A small image classifier, trained from scratch: 40000 steps.
Rows from block 2, named by matrix and row number. Rows with one number belong to one channel. Each number is 128 + 24 x the weight over its row's rms, rounded and kept within 0 to 255. All counts start at 0. Numbers have three digits each. After the name is the row's rms in percent of the matrix's.
# convs0: first 3x3 conv (model.blocks.2.convs.0.weight, 64x64x3x3, standardized in use), inputs 11-21, a 3x3 kernel for each
# convs1: second 3x3 conv (model.blocks.2.convs.1.weight, 64x64x3x3, standardized in use, transposed), outputs 11-21, a 3x3 kernel for each
convs0.9 100:149144124142116106140120106122110134084084101119089080135137129132121129094107163151147143153148153153151152101122121114089108173182156122127119099115125157155147140140138126126127128125117113120111100110132137134161121107100134149158118141163097091127105108112166160149055084080124153143113122112
convs1.9 098:135125119139127118151125095159162135130147135132134128149164148110160139145166162129143106146172148160175156132150146123135139101107101154124119146131111129113114123115093127108094173169169127138115128132125121115112127122112140154157152151149131125122160138122118112099133126145154165156134144123
convs0.10 100:138121109154152119115127128114114105120147108117119098129125134160161122108120123144155154156158146157160151111080101106109096137121140115142122132137119124126115159160163148145143148153157133120127120141136115135122087082094101129133129141138123143110084150153120075126126159158101080133124127128
convs1.10 094:160122073146157104154119107122156186157137134152128098120092120120132170138149133115088089099112127123108130111142146132123152169158119111125134112130123122143109137125133144130126110120115129095108109098119126155158121137096152177126117110099124149143133166133163173148111114131092106115154136114
convs0.11 100:139101128131103109132128100138153152128071095169125095148143137133109133111114142131133144131143149140146144135150148123108102145133124145128134102037084132103096135145144131144144137136135177096126097087111085114148130138132145142139146149133122107106148129086164148107123112112108102083104106112
convs1.11 103:105135145103110133099108120093094093113100080105107089141128103120136143120145108136129122122116106132140140128135118105105142120123132115094123110088091106114116116145151135143135125129145152145095138092097088076091138130112159166148163179148118143126115132120111099106074082105145160170163182194
convs0.12 100:134149151113133147116122118133133120123095115121099084128125110136157150092100152161165173165173174160148155103113127124126142113098108097073044127093080127158145146139145138135136128123126114089110137130127134115107151125147147128118075067087111142129146139144126134152045040058136129122115131133
convs1.12 099:112118120132134116123107101088097125105117148102109115116103115111122121123106119127120122153152153148138148129127139135125132123117137156176165118123149111113135172161144167184166131148159148115125103100138133135162142154126146157160060094116134134146124105113139138127159145153114126133095104112
convs0.13 102:114182166132170158119122145118131149161125097142115097152113088154097093168109132155165158143159156139153155150150143166150137157137128113101126118143151124148137140151146133158163128148148101120133009088153075107145111120136132126135144125134137131120172122065144068045110134122146165130132135118
convs1.13 093:089114134107153152113109129115098108113117115139145111124134137110145145128122132137142136141135143117114146101105120095106116120125149143142165135137142137148159099122133146169195140156171130139161121097112085118124115116110167160149171130138116121099129133133168135132155127147130118122143120118
convs0.14 099:084099105082062116123112114113132117071099165101078132092103157067100147087090133140136132139139136153150142135151128122117156141125163117123131120123109108130145153140129167151124161153139166141152133109148162114146135132156095118141138140140062153155131088177150101152104113177152088145168152132
convs1.14 102:171150127189143119172159094109145127092157135089136150119123117144124096157121093158125141176136126170149128127130127103143110109134139128145160111127153124134164113101112124043104098074070130130131113119114105108125100123129114141139116114129128132141135138119142137116113139130121138123100105132
convs0.15 102:125110153128126143121128108102113149094107107120121113146138126134134142132149143144149141148154145144140136130130139144161188135159175142134102127116109130128108147138134150145137151143138144141108150129110138136111117074043086063072081094120099113133085100138091105126123100133132115151136104118
convs1.15 101:152152174175202195156187190166152155153145150126122149110088077139126110151136120101114133117138162120131181133138114127132136100112130130161178139156189143134156113097106128097104124101121107121152122129156152147142128145170141164161143171143141126100151159121147151125137107151119103130135116145
convs0.16 107:119132130128129130117099112085094079095082086136117112161124116135126134135132148159151144160156150141148149118107107117101098142122105119134139147150146136132121161165151155160163126131142179169142162185177124126144154150138127135143129129133057056032082033029144136141124125113157147131133127119
convs1.16 097:136134120144152148134153166103109128104102114128135149142115093150125089123120097123135130117135152101120131125138151157132125159119095121113120088079081115116134136119085159151112167171139105089102092094102101100099136118107116115118103103121124119101137103102154117125164155135139129116136139138
convs0.17 099:139067108123087087118122099097133146085131148073105117145138157140125148132121142141154170133141168134143153115131142111144140097126141135118114171141119119120108135121129138127135144139140121110108134159162157153125101136122109119111128121127124179150102164129040103119123159152124157154110146143
convs1.17 108:117129134130126116142141114135119123140152162127148159124129138125146132139151139138156147184198157191203163143143127134149154133147160139163178129155182101122153143186174129176154132158146127139146143148171147142161120114111140124121120126116160154158130157170096135164115133121116144146084104118
convs0.18 098:150105118112082153110117144125112133067146126100127125136133116123129118130123133136113138137132133134141133068117153132082153153115104167136140104109130080145104152132138144133147147136140081130094147165073154118133173149103148107113119083145068123178127144137116153108115112162105141108104140105
convs1.18 091:103094113128115148120131171127133140135128166117128153125131094151111103086098112136140136144184128127142131130128134114097101145148091111142114135123128103111103129132121105128110127139143158189121157152186097123140107114125100144135115085124158132126118160116097087104110141132143143170143161180
convs0.19 099:157156153137135140102106117135128090104119114089091116181120122195103139115098122166159149155151138126135133086102121157121089134134142122097133161127150137116142141133142137134143162164159145065106135122113074113129115107111111131116129143139145146128126128150113137145097076077120113109129126110
convs1.19 103:088100118125153134115137112104082109126147142139149149119100109094103111112112112125115135111138154128106127139113116124112117145130124117112116133099103139131158120142148145153144103124110137123152125092095127090095124158146132168162076101119166130136171159121138145136145131130131114127132116103
convs0.20 102:155107109132093124134123144130147124108111122091095117167157145159141151149146133138130130135137139151164162135122132157150127148151128128123120123113103124128111142142145139140145152157156125125139142123108127136141121146162155185181164200191089098114098104119136140118088098123076051072110121114
convs1.20 094:151125110132121125104102108147166125142163146120138136119147146091090107092096104164163148152159155119128136179187158151189177110133147123137130090110114150154124152110091106093104140106128140153160137127146136125114150154141187178165168167138138140138143174166106133133152158157143149152156172157
convs0.21 098:109115142117075067144116080136118112122101083106113129141139133141104124164126119150153159136141150149151152172168152129139127086096114134139144094109109110108117151158161154148145166169155138171170097108127134143144132139147124123121088099097152154122138120117134161150152155142079085088115104109
convs1.21 102:131117123145114103158123092149110102141153152143154155120096092131087104121117135102101072111122097138148140119152140130167168108117129128122111145129109075062066115128121115119111156142126152121090089084085085102109128137107146152124127125107132110135123106130118117140146163151167208207126157150
convs0.22 104:116125145110125143125132143116094078109097092117093106134153125136161135128143124149177159156197174159193172118079089128098067103117076152142135177161158157144136139144136131138133126135127092108124092098139109106149128140154117126137134129141127064059136086089151117085086040083085050073082077041
convs1.22 090:081116134126147136122138135135155160132156173135158157107083101100068095118088114140115121134109116117097098105116115140143136160145145150139141157150151154147159129101116118096119109111134150137126144131129150137132082117126072088119080081108114091098089056066111076079106123107098109092135120093
convs0.23 107:094114134080133151093135152151132139153137148148143127129129172129146157127146142098096096115135134131138134148157140122145141121129153114145130108118119113136134125126125130133134124125128140130099153154133141144115140145149153155140147142127101113130136106121150160111112104102133138130130139138
convs1.23 103:119129122110122110085108125123139142120124121119129137109104110099080100117088093170164151149142138114099102127130109131136132112120105141149148152148158151155158130108115086073076104083112169151140142136135148136124096128128111130144125141132114115123100105112125123132145146146139163156127134124
convs0.24 102:125113116118110125131133128122109096129132142102108101140097132105180132133117134155158151157154142152151144116150130154105130138167117134114105111128135116132131153145150151144146153138142133133131119120151128135096134131098117114119087110140136132113125128131134116136113100108121130119123141130
convs1.24 115:172132130139125107136121115132125119119146128141135172116109121124184160129150163116139128094130142110127128122152132131126118139141113136121126137146117147127117097097097108107111104117123142148129132169167130180153159140115158169158141151173119111146119115118129134132112131136091087098117108100
convs0.25 101:124107081127100071136102063121072142162035094164127125143130112136118106120126131142146182136138178139138158122121140130120112151137116144108096107087115121129144144147158130133158131135144163144097152086100110100153118145130118131127113126141122111084134137089115159133114123122113165152103117120
convs1.25 115:086114126088129149101126138088108142062074125090092090135122126128146141131145127122134132113117140128137143128169175113150156088114127137153155104102118107121119112117127134112124127124164119121134055080109068081149145106090161137106150139085160122111130121121143126125131110107151124094155117100
convs0.26 100:101132138124154143133149139098113121092136142091134143122079131080062162083099138144155126147166120144154132114113146100124166111128149119104137109118136120100144176161140186158134168141123122117134097126139132119124129163197128151172135137142087097140097114152136119138119124146137097147132110148
convs1.26 105:113146137153197165138168133119104130132105133128120147150143106206172118183205137164156172170158171158147154104116130125162124142166126173153146168131143158143134100092117100092119100091159113134131118137131143117113085109130086131134108136147131110125144126105143140115116131136068063100110101106
convs0.27 097:161140120173155135126130129091098117103142137108127106136145132139118134142109130166181169172183150158171146100111125101099119132118123106100150125125102153147096162137126167167142159168149117099094156123171135188175154135143135140150123140140085094144088079142057055089103130140163132101148110109
convs1.27 092:112132120145182169128185170100133125122128121122104126137150147144168144174130095085102109115089115119106115119153144163133117153177122132089128104110153141126140126136144166147146146113141120098120117074088107083111120111116115108105089091111132140148161138137168188146122119132080118130098132153
convs0.28 099:112150155129150143154124124135126099130138116110128143109119114072106149120095136161170159160157146156151141139107104151143135135147126113082086095131128074092098143140142139133134142139137114128156139143144141112090125132129103100091154130114148132125131163169123126140163138133088081080078071069
convs1.28 099:101111104081113106083094096103126152066078131079084104120145133107111143103110141103104127094093107105098128160162189110124140074085101114117133122129143141143140108098106111096097103099115107098106068051109094092132145166163141133136088102097103124148092116140124124132109110110129135153142167170
convs0.29 104:153145143143144150126144143143138124132134125141118110149140137146138134146132120132131142139153151142159143137131139140107097135123103092105150102038071124071082147157148147165161136154144070058121091061120122085175143134119157160138141134121155148125143139123156120105097092124102081095137144111
convs1.29 094:075126140113129159101120156056099146082113148132138118111106138103092138128122158133128127120095105125101108092114127090098120131134131113081124126077103168133138122130159119122145127126132173138134147114122120111100160159128121131108125095102102117157102099153100117142108109111118122116173166134
convs0.30 098:128115134127104123143109085148178175107076160099054076121116122110111125108131135161152139158151135163149136106151163112101148121127139116124121091090101120151131149142129152158145141149147102132159111113171137159157121121118141137121135136125153167167098102137091054072068090157113131134101110143
convs1.30 114:121133132133132139144133113095072149094078102112114134127137143122146152117136126149153159143146159142148148094114126125133148134140162132137126098117121127112127160146119129134122138129117138136108125124098092094115127136150168172164163158140121118135143095118132131138092090099133127128148141144
convs0.31 099:139091111124083092101090067088113148115110152137138144126103108118120119133130096167156143156149143146137141100111147139141157152146143105128134038034107102060129150141134145144143138134135119159137091088116083084059132135126137125123130115126101111133126134153146179160046105128057112150117143165
convs1.31 099:102095096130114121126141144140110143154122136139134136126134116135159133133151160132126086105116085094115113096093117104078126104102114111102136107082116125135157101129103135155104136152112144111103109069082114091114147143170119102130116098112089108115111145153124146153116120116120102114120119121
convs0.32 103:150131128144143139149147135087132137079107136094120128129114139131123108142142131143157142157173154149162149109115137112090089130133094103067095066042068107116142152165152144158149134138135159095083119105106126141137168149141131131121134137135085120139093104100128144101062054079047071059144156121
convs1.32 089:105102089137114100096114125148130126158169133131137145118151177110137145114120147171188179102118116104086096155153166166133146162140093121116134079064091084056091121110115100105108122138137177149136135108109120075103132150129073103120071099115125147180109092150129095124112153150101109112134101091
convs0.33 102:113110109113101107096088122129128114104128121115106133116101152104116144095127144132117122137125120124124128054100134089105115133137125121114128120139119132127112136136146149150151148145148133120134115137143115145125087140186153164192172169170122117101136111113125121113167139109157134129141120137
convs1.33 102:124173169167215190162209177131148124152140151118142144151113103147148145131140125137154164134140166143146144127110125139122127124117103163157138168156159159147146157159158134143159120128138124130130133145168124162166121128120134145136129125132146106092155146111149154137120098109117120117136144144
convs0.34 103:127115142117111111118109113105133112131143119142123122103164092186123113109089176153160147152150147142147147153126140117122112111140106119127105109110117125135147162159136157136132147134136122129121122121175112183117090101146105139160161154134138137110145128140113127148134140108137127117135121150
convs1.34 108:088113097098131110084116116145127144173184172168171160152151114134181186103156143123153122134142117122120117109099127117106099143143118127115119119091105119144130133128133128148120124114150150171171156200152140124117141126132129187187139173171131111126141135145145124162134117107101102131144140148
convs0.35 101:108093075163108010149108068146120149148113119135145135140128115143129095156143127153145143155134137145129136137123130121140132094130144103079113156185145112094119150156160147144142138132132138161148141156135142134096108117133093104122115123126124085083150157104081121132156166119131132124068066098
convs1.35 100:137127139096135158123125152116111097138149114125129108121125152125125161109099148101091118083084096127099130102142146132110101126112114116106102122081082142164158152144138142142125136112101112116131092113105111120121145144115094138139099095104121130142136166160123136146145117109138117116166179187
convs0.36 099:144113084159154097169169138113090128147096083157156092115134153113121121155140111151137132155139131167152141126098128155130115131160136082134149102095150133098137151153138147137139157154146141171152094149144080087139126128125110098112154122112118102126156118097143155126138081115157121095150134130
convs1.36 105:151170161131136153098088113098152156130129185159132146084113186114111145149130136133119154137115103146103084085108137080131156124128143170146143156128123170158115098136152114144150133114128182138135179140104175169140147142134125102078119089094102093132129139159135125161116097140117113136129144153
convs0.37 098:108082130113088134081091135133119114119129107109122079139112138145112144121130161131140140131137141139148155162105143149112146117123163130092108150112131137114125153141149149142140143131147106137139127080127159068145138123126158115129169141151145090158117086141130099149121101103131127118130118115
convs1.37 078:139120121118093082123103100153133137130113138132121117149130123129104096145103109168115115156102093161137127142145148128112145126095123157124120143164140144151133120119134112086131110104132138128101142166140144157126116116130138114140127068093138127137124138134122127096128106097127120119123139149
convs0.38 098:122109119137126102126133108062131134070096149083131106170128093149105132132113144134146140150136143156143143084143132120165141129116131148129104143122103103100094155148137154137132152153151181135096227164120115103112121121166112150145140156103053122138034162131087120151106128108127117161111102123
convs1.38 102:130123118099130136114126143142137125157146096178126134115139127113139101122107097143135141123138151150155128133152151177145130176123119117119109087107088109102138129161153123177165100138143146139190116183187128166125131141151160133156130117153152130116182126122159126117115127115135123116126103113
convs0.39 098:114075115130078116120087115135107153150059148155058143123170129120192116102165121128120156123121159123114141145137138147157147147138126139116079148100107136105118146140140150146148138139138099141103088139089116136095136147130137141135118120116133113124100135110122130129146093106120125138124118111
convs1.39 098:128158145124141143131142157097153109105146122132143143134096111120101112118110111123160140160189160163162149118100106101090122120096132115128131153133150129136156145120148125132138135132138116111123152125146157128125149159132109130120103121149151122126142121108125105118105097090119101072136098101
convs0.40 099:123130147083131130094115104112138118113149115062113075118132132164129119129100114155159151138153140132147139098122113117111110142148139096122150118157155117084111140138139152149150161165151162160152104123153106075105132115114122121116104133142128141123121124067134104104046074088102110087134132128
convs1.40 096:138108107141085083136132129146124133173181151119140159106102141134167182113116135125164166123135134109093104099130102122139096125137113157125139148125119149132123115149139145145138132135139106114145150132160155136116145164151128130120112094111155146136129142141108122126141120110137134135127129112