Weights of a small image classifier: adamw at rate 0.003, batches of 128.
Rows from block 5, named by matrix and row number. Rows with one number belong to one channel. Each number is 500 + 40 x the weight over its row's rms, rounded and kept within 0 to 999. All counts start at 0. Numbers have three digits each. After the name is the row's rms in percent of the matrix's.
# convs0: first 3x3 conv (model.blocks.5.convs.0.weight, 128x128x3x3, standardized in use), inputs 126-127, a 3x3 kernel for each
# convs1: second 3x3 conv (model.blocks.5.convs.1.weight, 128x128x3x3, standardized in use, transposed), outputs 126-127, a 3x3 kernel for each
convs0.0 101:427412406408415415381411402541597572477498519483500522
convs0.1 099:494462481524546507513499480488554491492535511525514507
convs0.2 099:500505544504472480548509497545522580507523532453502543
convs0.3 099:526516469500492484471485496511448475501454542523573522
convs0.4 099:605590568500493498466456475525519488521486493518503517
convs0.5 101:548547538527522522443448459493465501497480511495503502
convs0.6 103:526515522515490488547549532564608515584609576575603555
convs0.7 100:542549528521530520503516488464431491494469517489494539
convs0.8 101:531533525514515521503506518489448466517477502546542534
convs0.9 101:505559550457513504434477482526513477530481479448509504
convs0.10 100:525516523530527538512536557523529522535506525527533594
convs0.11 099:445423441465474462539534523548574542505512515521522549
convs0.12 101:553548605550509553492474495479446445552516435541532496
convs0.13 105:527513488512494476486458460508471497510500487514498455
convs0.14 100:520488536561513561500469519484499487502444472495495525
convs0.15 099:545538551555500540504453520537547518564490442572480465
convs0.16 100:577534578496510532515519537546553539553575527511531524
convs0.17 099:501452503574544571575529541503519495440447459476442442
convs0.18 104:415431434485502500522544545459470424502530496562533563
convs0.19 101:412444429464487483490491488452450510460450499537509500
convs0.20 098:518492509502508536521511531496469517507470571507605561
convs0.21 099:602574590587547554619562568532521485471497513487522517
convs0.22 099:518508513498471528481461532586586578444444521526531559
convs0.23 103:595497507578478505616543572521479466507552531509507519
convs0.24 098:505505545520513561547535534536555523531504471496483532
convs0.25 099:517488499499449436524484477536550465519518447493497487
convs0.26 099:458489455480495452474487436505501548548497526559576567
convs0.27 101:484471526511485505524501489519479506519516542518530522
convs0.28 100:503504539528482507570525562517463468484474506502531474
convs0.29 101:359367434407451416382464444516527510493554547539535564
convs0.30 101:474451486422438543474497619493517569508539464548548443
convs0.31 099:446451452470500516493489528548555583501474478540539459
convs0.32 100:510509526521493469549538485460532516453498557494495515
convs0.33 103:488451486528466495566532547502431489509501475519507506
convs0.34 097:485484511457487514462482508521516543563460526464522570
convs0.35 106:516523534494502507466480479491514486492496489533514522
convs0.36 100:583624599515505493484484464457427464563559523593563550
convs0.37 097:526510479498489484509559569489510520482538556497428421
convs0.38 099:504484480499500493541549547500516538501509473490502524
convs0.39 101:456468549455449515493477489567513458646525454515498503
convs0.40 097:545542532498515564529539567521495527477501532552520491
convs0.41 104:564504506530489526577548556549519555552529562509490576
convs0.42 103:534450384528467414499433404511529511578567484612566454
convs0.43 098:449454435493505464486474470463460470606596565538531577
convs0.44 101:486521534390460481445473453443472476467420474516506561
convs0.45 102:572522529546511501557512521554532473439446500545525505
convs0.46 100:535536505473508503477510521508477510502547542562616541
convs0.47 100:535497545533475485556521528497448471557562411501509500
convs0.48 096:438420449455439452443442469529561521521542527522538547
convs0.49 099:428431442435457467463462480488505494503537533555556496
convs0.50 102:540480517510476483493493517569470447528412485576467479
convs0.51 099:534537559533533551484492523493400491519439522569560547
convs0.52 102:503539535508523514406402420492475484527495501541527509
convs0.53 099:510536529517542542483493493566545582560542529566548554
convs0.54 101:528492451579473419553476465502535524490592506504578505
convs0.55 100:514513476508520514462457508559524538571518561490482488
convs0.56 101:482533504407466440444461434532555542536541524536516515
convs0.57 098:515529502488492525489474512495464477545517469502491469
convs0.58 099:468434488488485533602594595620610554509522486547529512
convs0.59 100:520510549492466488533525527456541543451461521499524540
convs0.60 104:473446477450454490432441482453487519496510544511541547
convs0.61 100:504498503543519503560526512531514529567511543565540550
convs0.62 101:475461507560522519571540528500546525519487539455431554
convs0.63 101:574544560509463482510438469507432455517504499536520528
convs0.64 100:528507507546524523529517526481470488483432440477446455
convs0.65 099:499530523480462468506475455519449491513456465507520519
convs0.66 098:538499485517477483535492515595574542599564513530516543
convs0.67 101:448479510471490484492514477464539508471469496494498522
convs0.68 097:441516502467533520420479475485482486494482486504520492
convs0.69 101:415411435436412413407378383512501550552558512550560520
convs0.70 100:409415419459486479468500499489527492531585563572600563
convs0.71 099:512525494448447453436444452462454522482478467524534478
convs0.72 099:503529553508529551466478496450483509502508509511535504
convs0.73 098:544529528529542531518530540508529519519516538512532577
convs0.74 097:555523488562536503572561519477466443501441414503456453
convs0.75 099:514455465544529511557543537490531488499458458511498502
convs0.76 099:528529510521516484458455415473479469572550533513489489
convs0.77 100:546466408504432421526521522432535553509659632488521517
convs0.78 097:591605607488496475509488473497491487497506481508477555
convs0.79 099:527508500524517501477482469513479466498505480489499460
convs0.80 102:577550563570506460525441457526488453545517547521544551
convs0.81 099:497521515482513505504529538545511512507493507497493497
convs0.82 100:495488509493507527536543569553471463537469520479471522
convs0.83 100:563567566556579572463481486493455506460444523493489486
convs0.84 098:555548545506496527454438494466485534484502505511489508
convs0.85 100:471468486518508537509499537534513531497513557538509509
convs0.86 098:553535533529508495547515455469541547450492567552548563
convs0.87 100:518504523489481502493493508535497481540528530511511541
convs0.88 097:520539574494518542467491531570513500527504498523581515
convs0.89 100:518534519524535534458453504486477471455494551534550531
convs0.90 101:535561582495472487484439491495473520464464506480507498
convs0.91 097:545525566496484532485461486501516456537533492498465550
convs0.92 107:408383401417386413404389423482490493503475472498506535
convs0.93 098:428393434482456447516505499556576464540500410501500486
convs0.94 099:491497564535449469524464463485435448491438420521507450
convs0.95 102:595569589518498534459439486478459489528496501499430444
convs0.96 101:476498590421485598519544566547512496606472491513519526
convs0.97 095:460483520459499539483509535559537555528499465530522533
convs0.98 099:558550582478418475495448479521525504555575483545527468
convs0.99 100:535500513538498546572522557425438502593506534496454508
convs0.100 100:495479487508506504556520500506431475548482474554487516
convs0.101 102:512523492506522493479507479521466509487469523470462510
convs0.102 100:467440435488474449500508472550542494562589534547509564
convs0.103 098:512541568504480581570548593426468540521564479519463480
convs0.104 102:452458507497461531523507562514507501497497499530518525
convs0.105 099:431424474393446480421465491506486507512482439550452420
convs0.106 099:610552560578533536504459481530498490528542447554594461
convs0.107 097:509473460516469460473483480515516513502613560533509552
convs0.108 101:444522560432504539376463505499479539470490496504488480
convs0.109 105:545520445566531456575544465506487504495575498607593506
convs0.110 101:464449405479477424391365375553545512521511567552551553
convs0.111 100:475455536474470541521527541463439561541492523547496519
convs0.112 100:577559566531494498534462469515543548509488548548502529
convs0.113 101:465430438534529516572561545598549482555607583569558570
convs0.114 099:483506534447424459453449435537492496551516528509509528
convs0.115 100:478466491472455496455433496487488541570439457543510500
convs0.116 101:501501517459477492458468480601565571532482477498471496
convs0.117 100:470509520481505496480494483518495533526509502500509503
convs0.118 099:500473492469429435533524543471470488476479544550536567
convs0.119 098:527520493528514487519533544564596584486579561504513516
convs0.120 099:478470465503490464539493463550537543506544579494512531
convs0.121 102:496456440496488480511497494503463497505514454485482482
convs0.122 104:519508501524484479497457455448448464506488488497478461
convs0.123 100:474514492427408414426389383526558512484513548550525522
convs0.124 099:442477477407435426419413429590532549554549533548582563
convs0.125 104:491470471478465490428413457491433528510467556504511558
convs0.126 101:500476493485486487507526521517550537480516542501521491
convs0.127 098:404426435392403405405412389464456447505475472525482496
convs1.0 101:462464526473473518478479505471486518462465456480510486
convs1.1 106:565553553577565554604598581458440480529521530505562521
convs1.2 101:508510497477460472489491521471462451442418483423419499
convs1.3 103:505508521472456462464455468539487526473459514451443488
convs1.4 093:507498508469478478497486526513466467444454476463491479
convs1.5 102:566557564519513511539535544497482453527520532545552562
convs1.6 157:620621617614617612615616608528531524527530527524525528
convs1.7 099:552548571561560576562576603596596573517504509475429457
convs1.8 106:564551553527515516512495501535515522493468483518486491
convs1.9 100:566509474517501500513491501443392469426406514455458475
convs1.10 096:526518529566545558581560570563542514551528518543575572
convs1.11 102:480436423450414409522499488528455464536513527493480492
convs1.12 097:518508505502503511525524546438463491452506531457516570
convs1.13 104:540538546494488501458457488533508476574531508577547515
convs1.14 097:527504547528507532521484521539532517586590597507565551
convs1.15 098:514502482494474443526506483472511529483425486573483517
convs1.16 093:529479465528507469564540516486511466503516449531536510
convs1.17 096:501484522509502505528511527441447455541564569551581576
convs1.18 098:433430434418419420509489508442476482435439488501474477
convs1.19 094:464452459468435434496504493456508528436487483453451463
convs1.20 105:503458495492441469510474490501454458482438498499500549
convs1.21 102:545535551516499514538540542515484525524505543521529549
convs1.22 098:521503506478442461483468480496533533481509532520523535
convs1.23 097:580547512499461439503487485519486444542535494525546513
convs1.24 104:492482525530515508536497495498475495480451436539531531
convs1.25 099:560528540528507517545551532519424515535541601499598588
convs1.26 095:502469457460419388479422403465469505474439476482493540
convs1.27 099:450485527443481516479508548463464484501471513469506538
convs1.28 106:564522507532478485553501504508510448548527462498466465
convs1.29 096:467469492490506508523527530449455505439463459460481476
convs1.30 104:509515536480510512493515501519555501519532537445493528
convs1.31 093:480477558523517563553537534473477512476516559483499523
convs1.32 105:495503534454458493467462485542515481529487412511436451
convs1.33 093:569556555580559503562521521465457491481492520524541534
convs1.34 098:493496478468460465476490492444396485513404515524475476
convs1.35 105:500485503491484509509495515527521495489477454424436428
convs1.36 102:489479490481484492495502513477485484457480457475480483
convs1.37 094:482468503485472475543518511458469452541514459523478480
convs1.38 098:435420455448461478500507509435437496516461469499458456
convs1.39 104:500522511507530486531553531496470516517509559481513519
convs1.40 106:535528532538523505568558530539610560487502518447471467
convs1.41 094:572575581519504505552548543467439475515451446549510483
convs1.42 095:560525478511502454508459414489493407534502447504479484
convs1.43 092:489460448487483479466461480494472499558537503566564488
convs1.44 094:481468469468468492516481500486483485496511498534558487
convs1.45 100:536525510484478489486501498556525565542471477531526534
convs1.46 105:474453485455441473458451492468499522473484502499525545
convs1.47 112:614591604638611621625612618550548547517535546506535559
convs1.48 091:545528526488466472518511528470536566496512539490532569
convs1.49 094:543535509523515478506509506357436514408453529455494545
convs1.50 098:447494524469466473505484523506489475478439469471433510
convs1.51 095:534510526549524528565532552574542538530515513526516524
convs1.52 100:436441435405418433409426459517557548515538559538516506
convs1.53 092:443429439481475493542535563431459488518520520522533517
convs1.54 103:492435428493436381486446436544498413565532435519499523
convs1.55 103:554546555513505512525512502562499494557492458573554520
convs1.56 100:552547540500484494523537533490458471471438424473493454
convs1.57 101:525521514490497509486466457482509518452493491414438451
convs1.58 098:526513544481500504509537538546472515524562607574610599
convs1.59 107:444468522430446476461442451506519492529520503532523505
convs1.60 098:467538584413476509362441502490486470508512483489499519
convs1.61 097:454439456447447464468476494509477483471453471458467496
convs1.62 103:517479444525467421541512477503461444511488533504482537
convs1.63 098:536521512520532501532537517552532559540539554513505527
convs1.64 103:499486493528520526555547557417440445456455437416427436
convs1.65 111:501498503484487488481500496487561557490512501486508509
convs1.66 098:502502499492472452495493503558548542525547575542544547
convs1.67 103:476447504437399470464454500511484491482489451508477472
convs1.68 105:510484507485459482457433474491483481443444474451455458
convs1.69 096:543516495524505515519530525505543522526536538512502551
convs1.70 096:522491489507471496553520541455467462512509515560558548
convs1.71 101:540507485476455450430414428548524505534514497524508495
convs1.72 094:523493501530500515552526548496504486503498523560537534
convs1.73 100:530515522478471468509510519410437489432405466528499497
convs1.74 092:510482493504482492578547554522432488482439460506507512
convs1.75 101:514484495519495497520515509446446459483532539491517495
convs1.76 095:531515513470467468520508524477484471457484486499525530
convs1.77 104:530515503521483473540496490499478477576561531590563563
convs1.78 096:498479492454456474443500534575580575520543550542529510
convs1.79 101:469452471457437459494472487489497476478516508460493468
convs1.80 108:565534536505475462507502516570559456568502470447479513
convs1.81 101:498499500528526529604596583436433469478491483449462456
convs1.82 099:508504547462438461472443479467436503492486491478436428
convs1.83 098:504496535473455469457441449577573532549493474506498526
convs1.84 103:516511612457464544494489512442512578479467527514533565
convs1.85 097:462443457450448465476474492432456459451482482519528540
convs1.86 103:461490516477467458496493460553537500535556463518505425
convs1.87 096:516504506533495504527490517503444436474431453522550545
convs1.88 087:479489514495508512503514521493517458429455501550559578
convs1.89 102:523492515505515519524511515497541525497463492544532508
convs1.90 099:535487493480432465520509516517542518486483484485485510
convs1.91 105:524533525472480500477491547558542511481547521476526514
convs1.92 102:458447489477455473486478485452418436455450496460441494
convs1.93 099:520494491565544529615621604528532493518581565452538552
convs1.94 104:555538566541522548552558577570588555504533531478520519
convs1.95 092:507497507514515535519519535486486458528504487453471456
convs1.96 103:530529536485511513491511515495443501523469539517532562
convs1.97 103:487487512507515506535528505399405421460477459477487494
convs1.98 102:518489476485488479456460485497550561502514522495492558
convs1.99 098:583609612536537541560566565505479470510490485501489488
convs1.100 097:484453465489465489524489512531520514513520518519559551
convs1.101 097:511506516473468474464454461517512489518494476537501515
convs1.102 094:522505514554543511579560538402437449422452451434473462
convs1.103 096:510533538519526517561566543514526537502588553494496506
convs1.104 102:530528556507529572467493570468487471544543550511508547
convs1.105 096:479518524452481511485505505424488488432532497419495467
convs1.106 090:564521547510471465577535520512568552506515525581558580
convs1.107 099:462450472469478472524532504485518483517535495504508501
convs1.108 093:523519541439437438430434431392487542492533578506518510
convs1.109 103:579519497540484474566488468519497471480458452504471477
convs1.110 093:564497478591555526564548529430425425493484444506517516
convs1.111 101:489461486498484506505512535484432401514464436515455447
convs1.112 100:529499518500465471517479501613574519569479450480470448
convs1.113 102:472452456504479460523512512517446406544498485585544538
convs1.114 101:575581599585602611573578602521500520494510519492465498
convs1.115 106:513536530451438445458453462482504474479503506478488485
convs1.116 100:537542569475484486529548554537543509503531528509537544
convs1.117 103:521519520494505517478493515503514495493489485462446459
convs1.118 104:573537544512516529557533512483468473446397409476476519
convs1.119 098:495482465505467430532503466479465464536506518546502502
convs1.120 103:479478485481495492482514507482533521504488475482509528
convs1.121 096:435419435444442444476476485476473501478479500463495439
convs1.122 104:542519537481460470494465485485494483447461460439454487
convs1.123 094:510490516465452502433442488537486504482458463512480522
convs1.124 099:535506492503488476497488478510527562450463513424468490
convs1.125 101:532513542480470491537528527422484469451492448443453450
convs1.126 092:518510531484477492406406435455449484531547541492546539
convs1.127 094:501481476489485479511511506454450483472480504451467502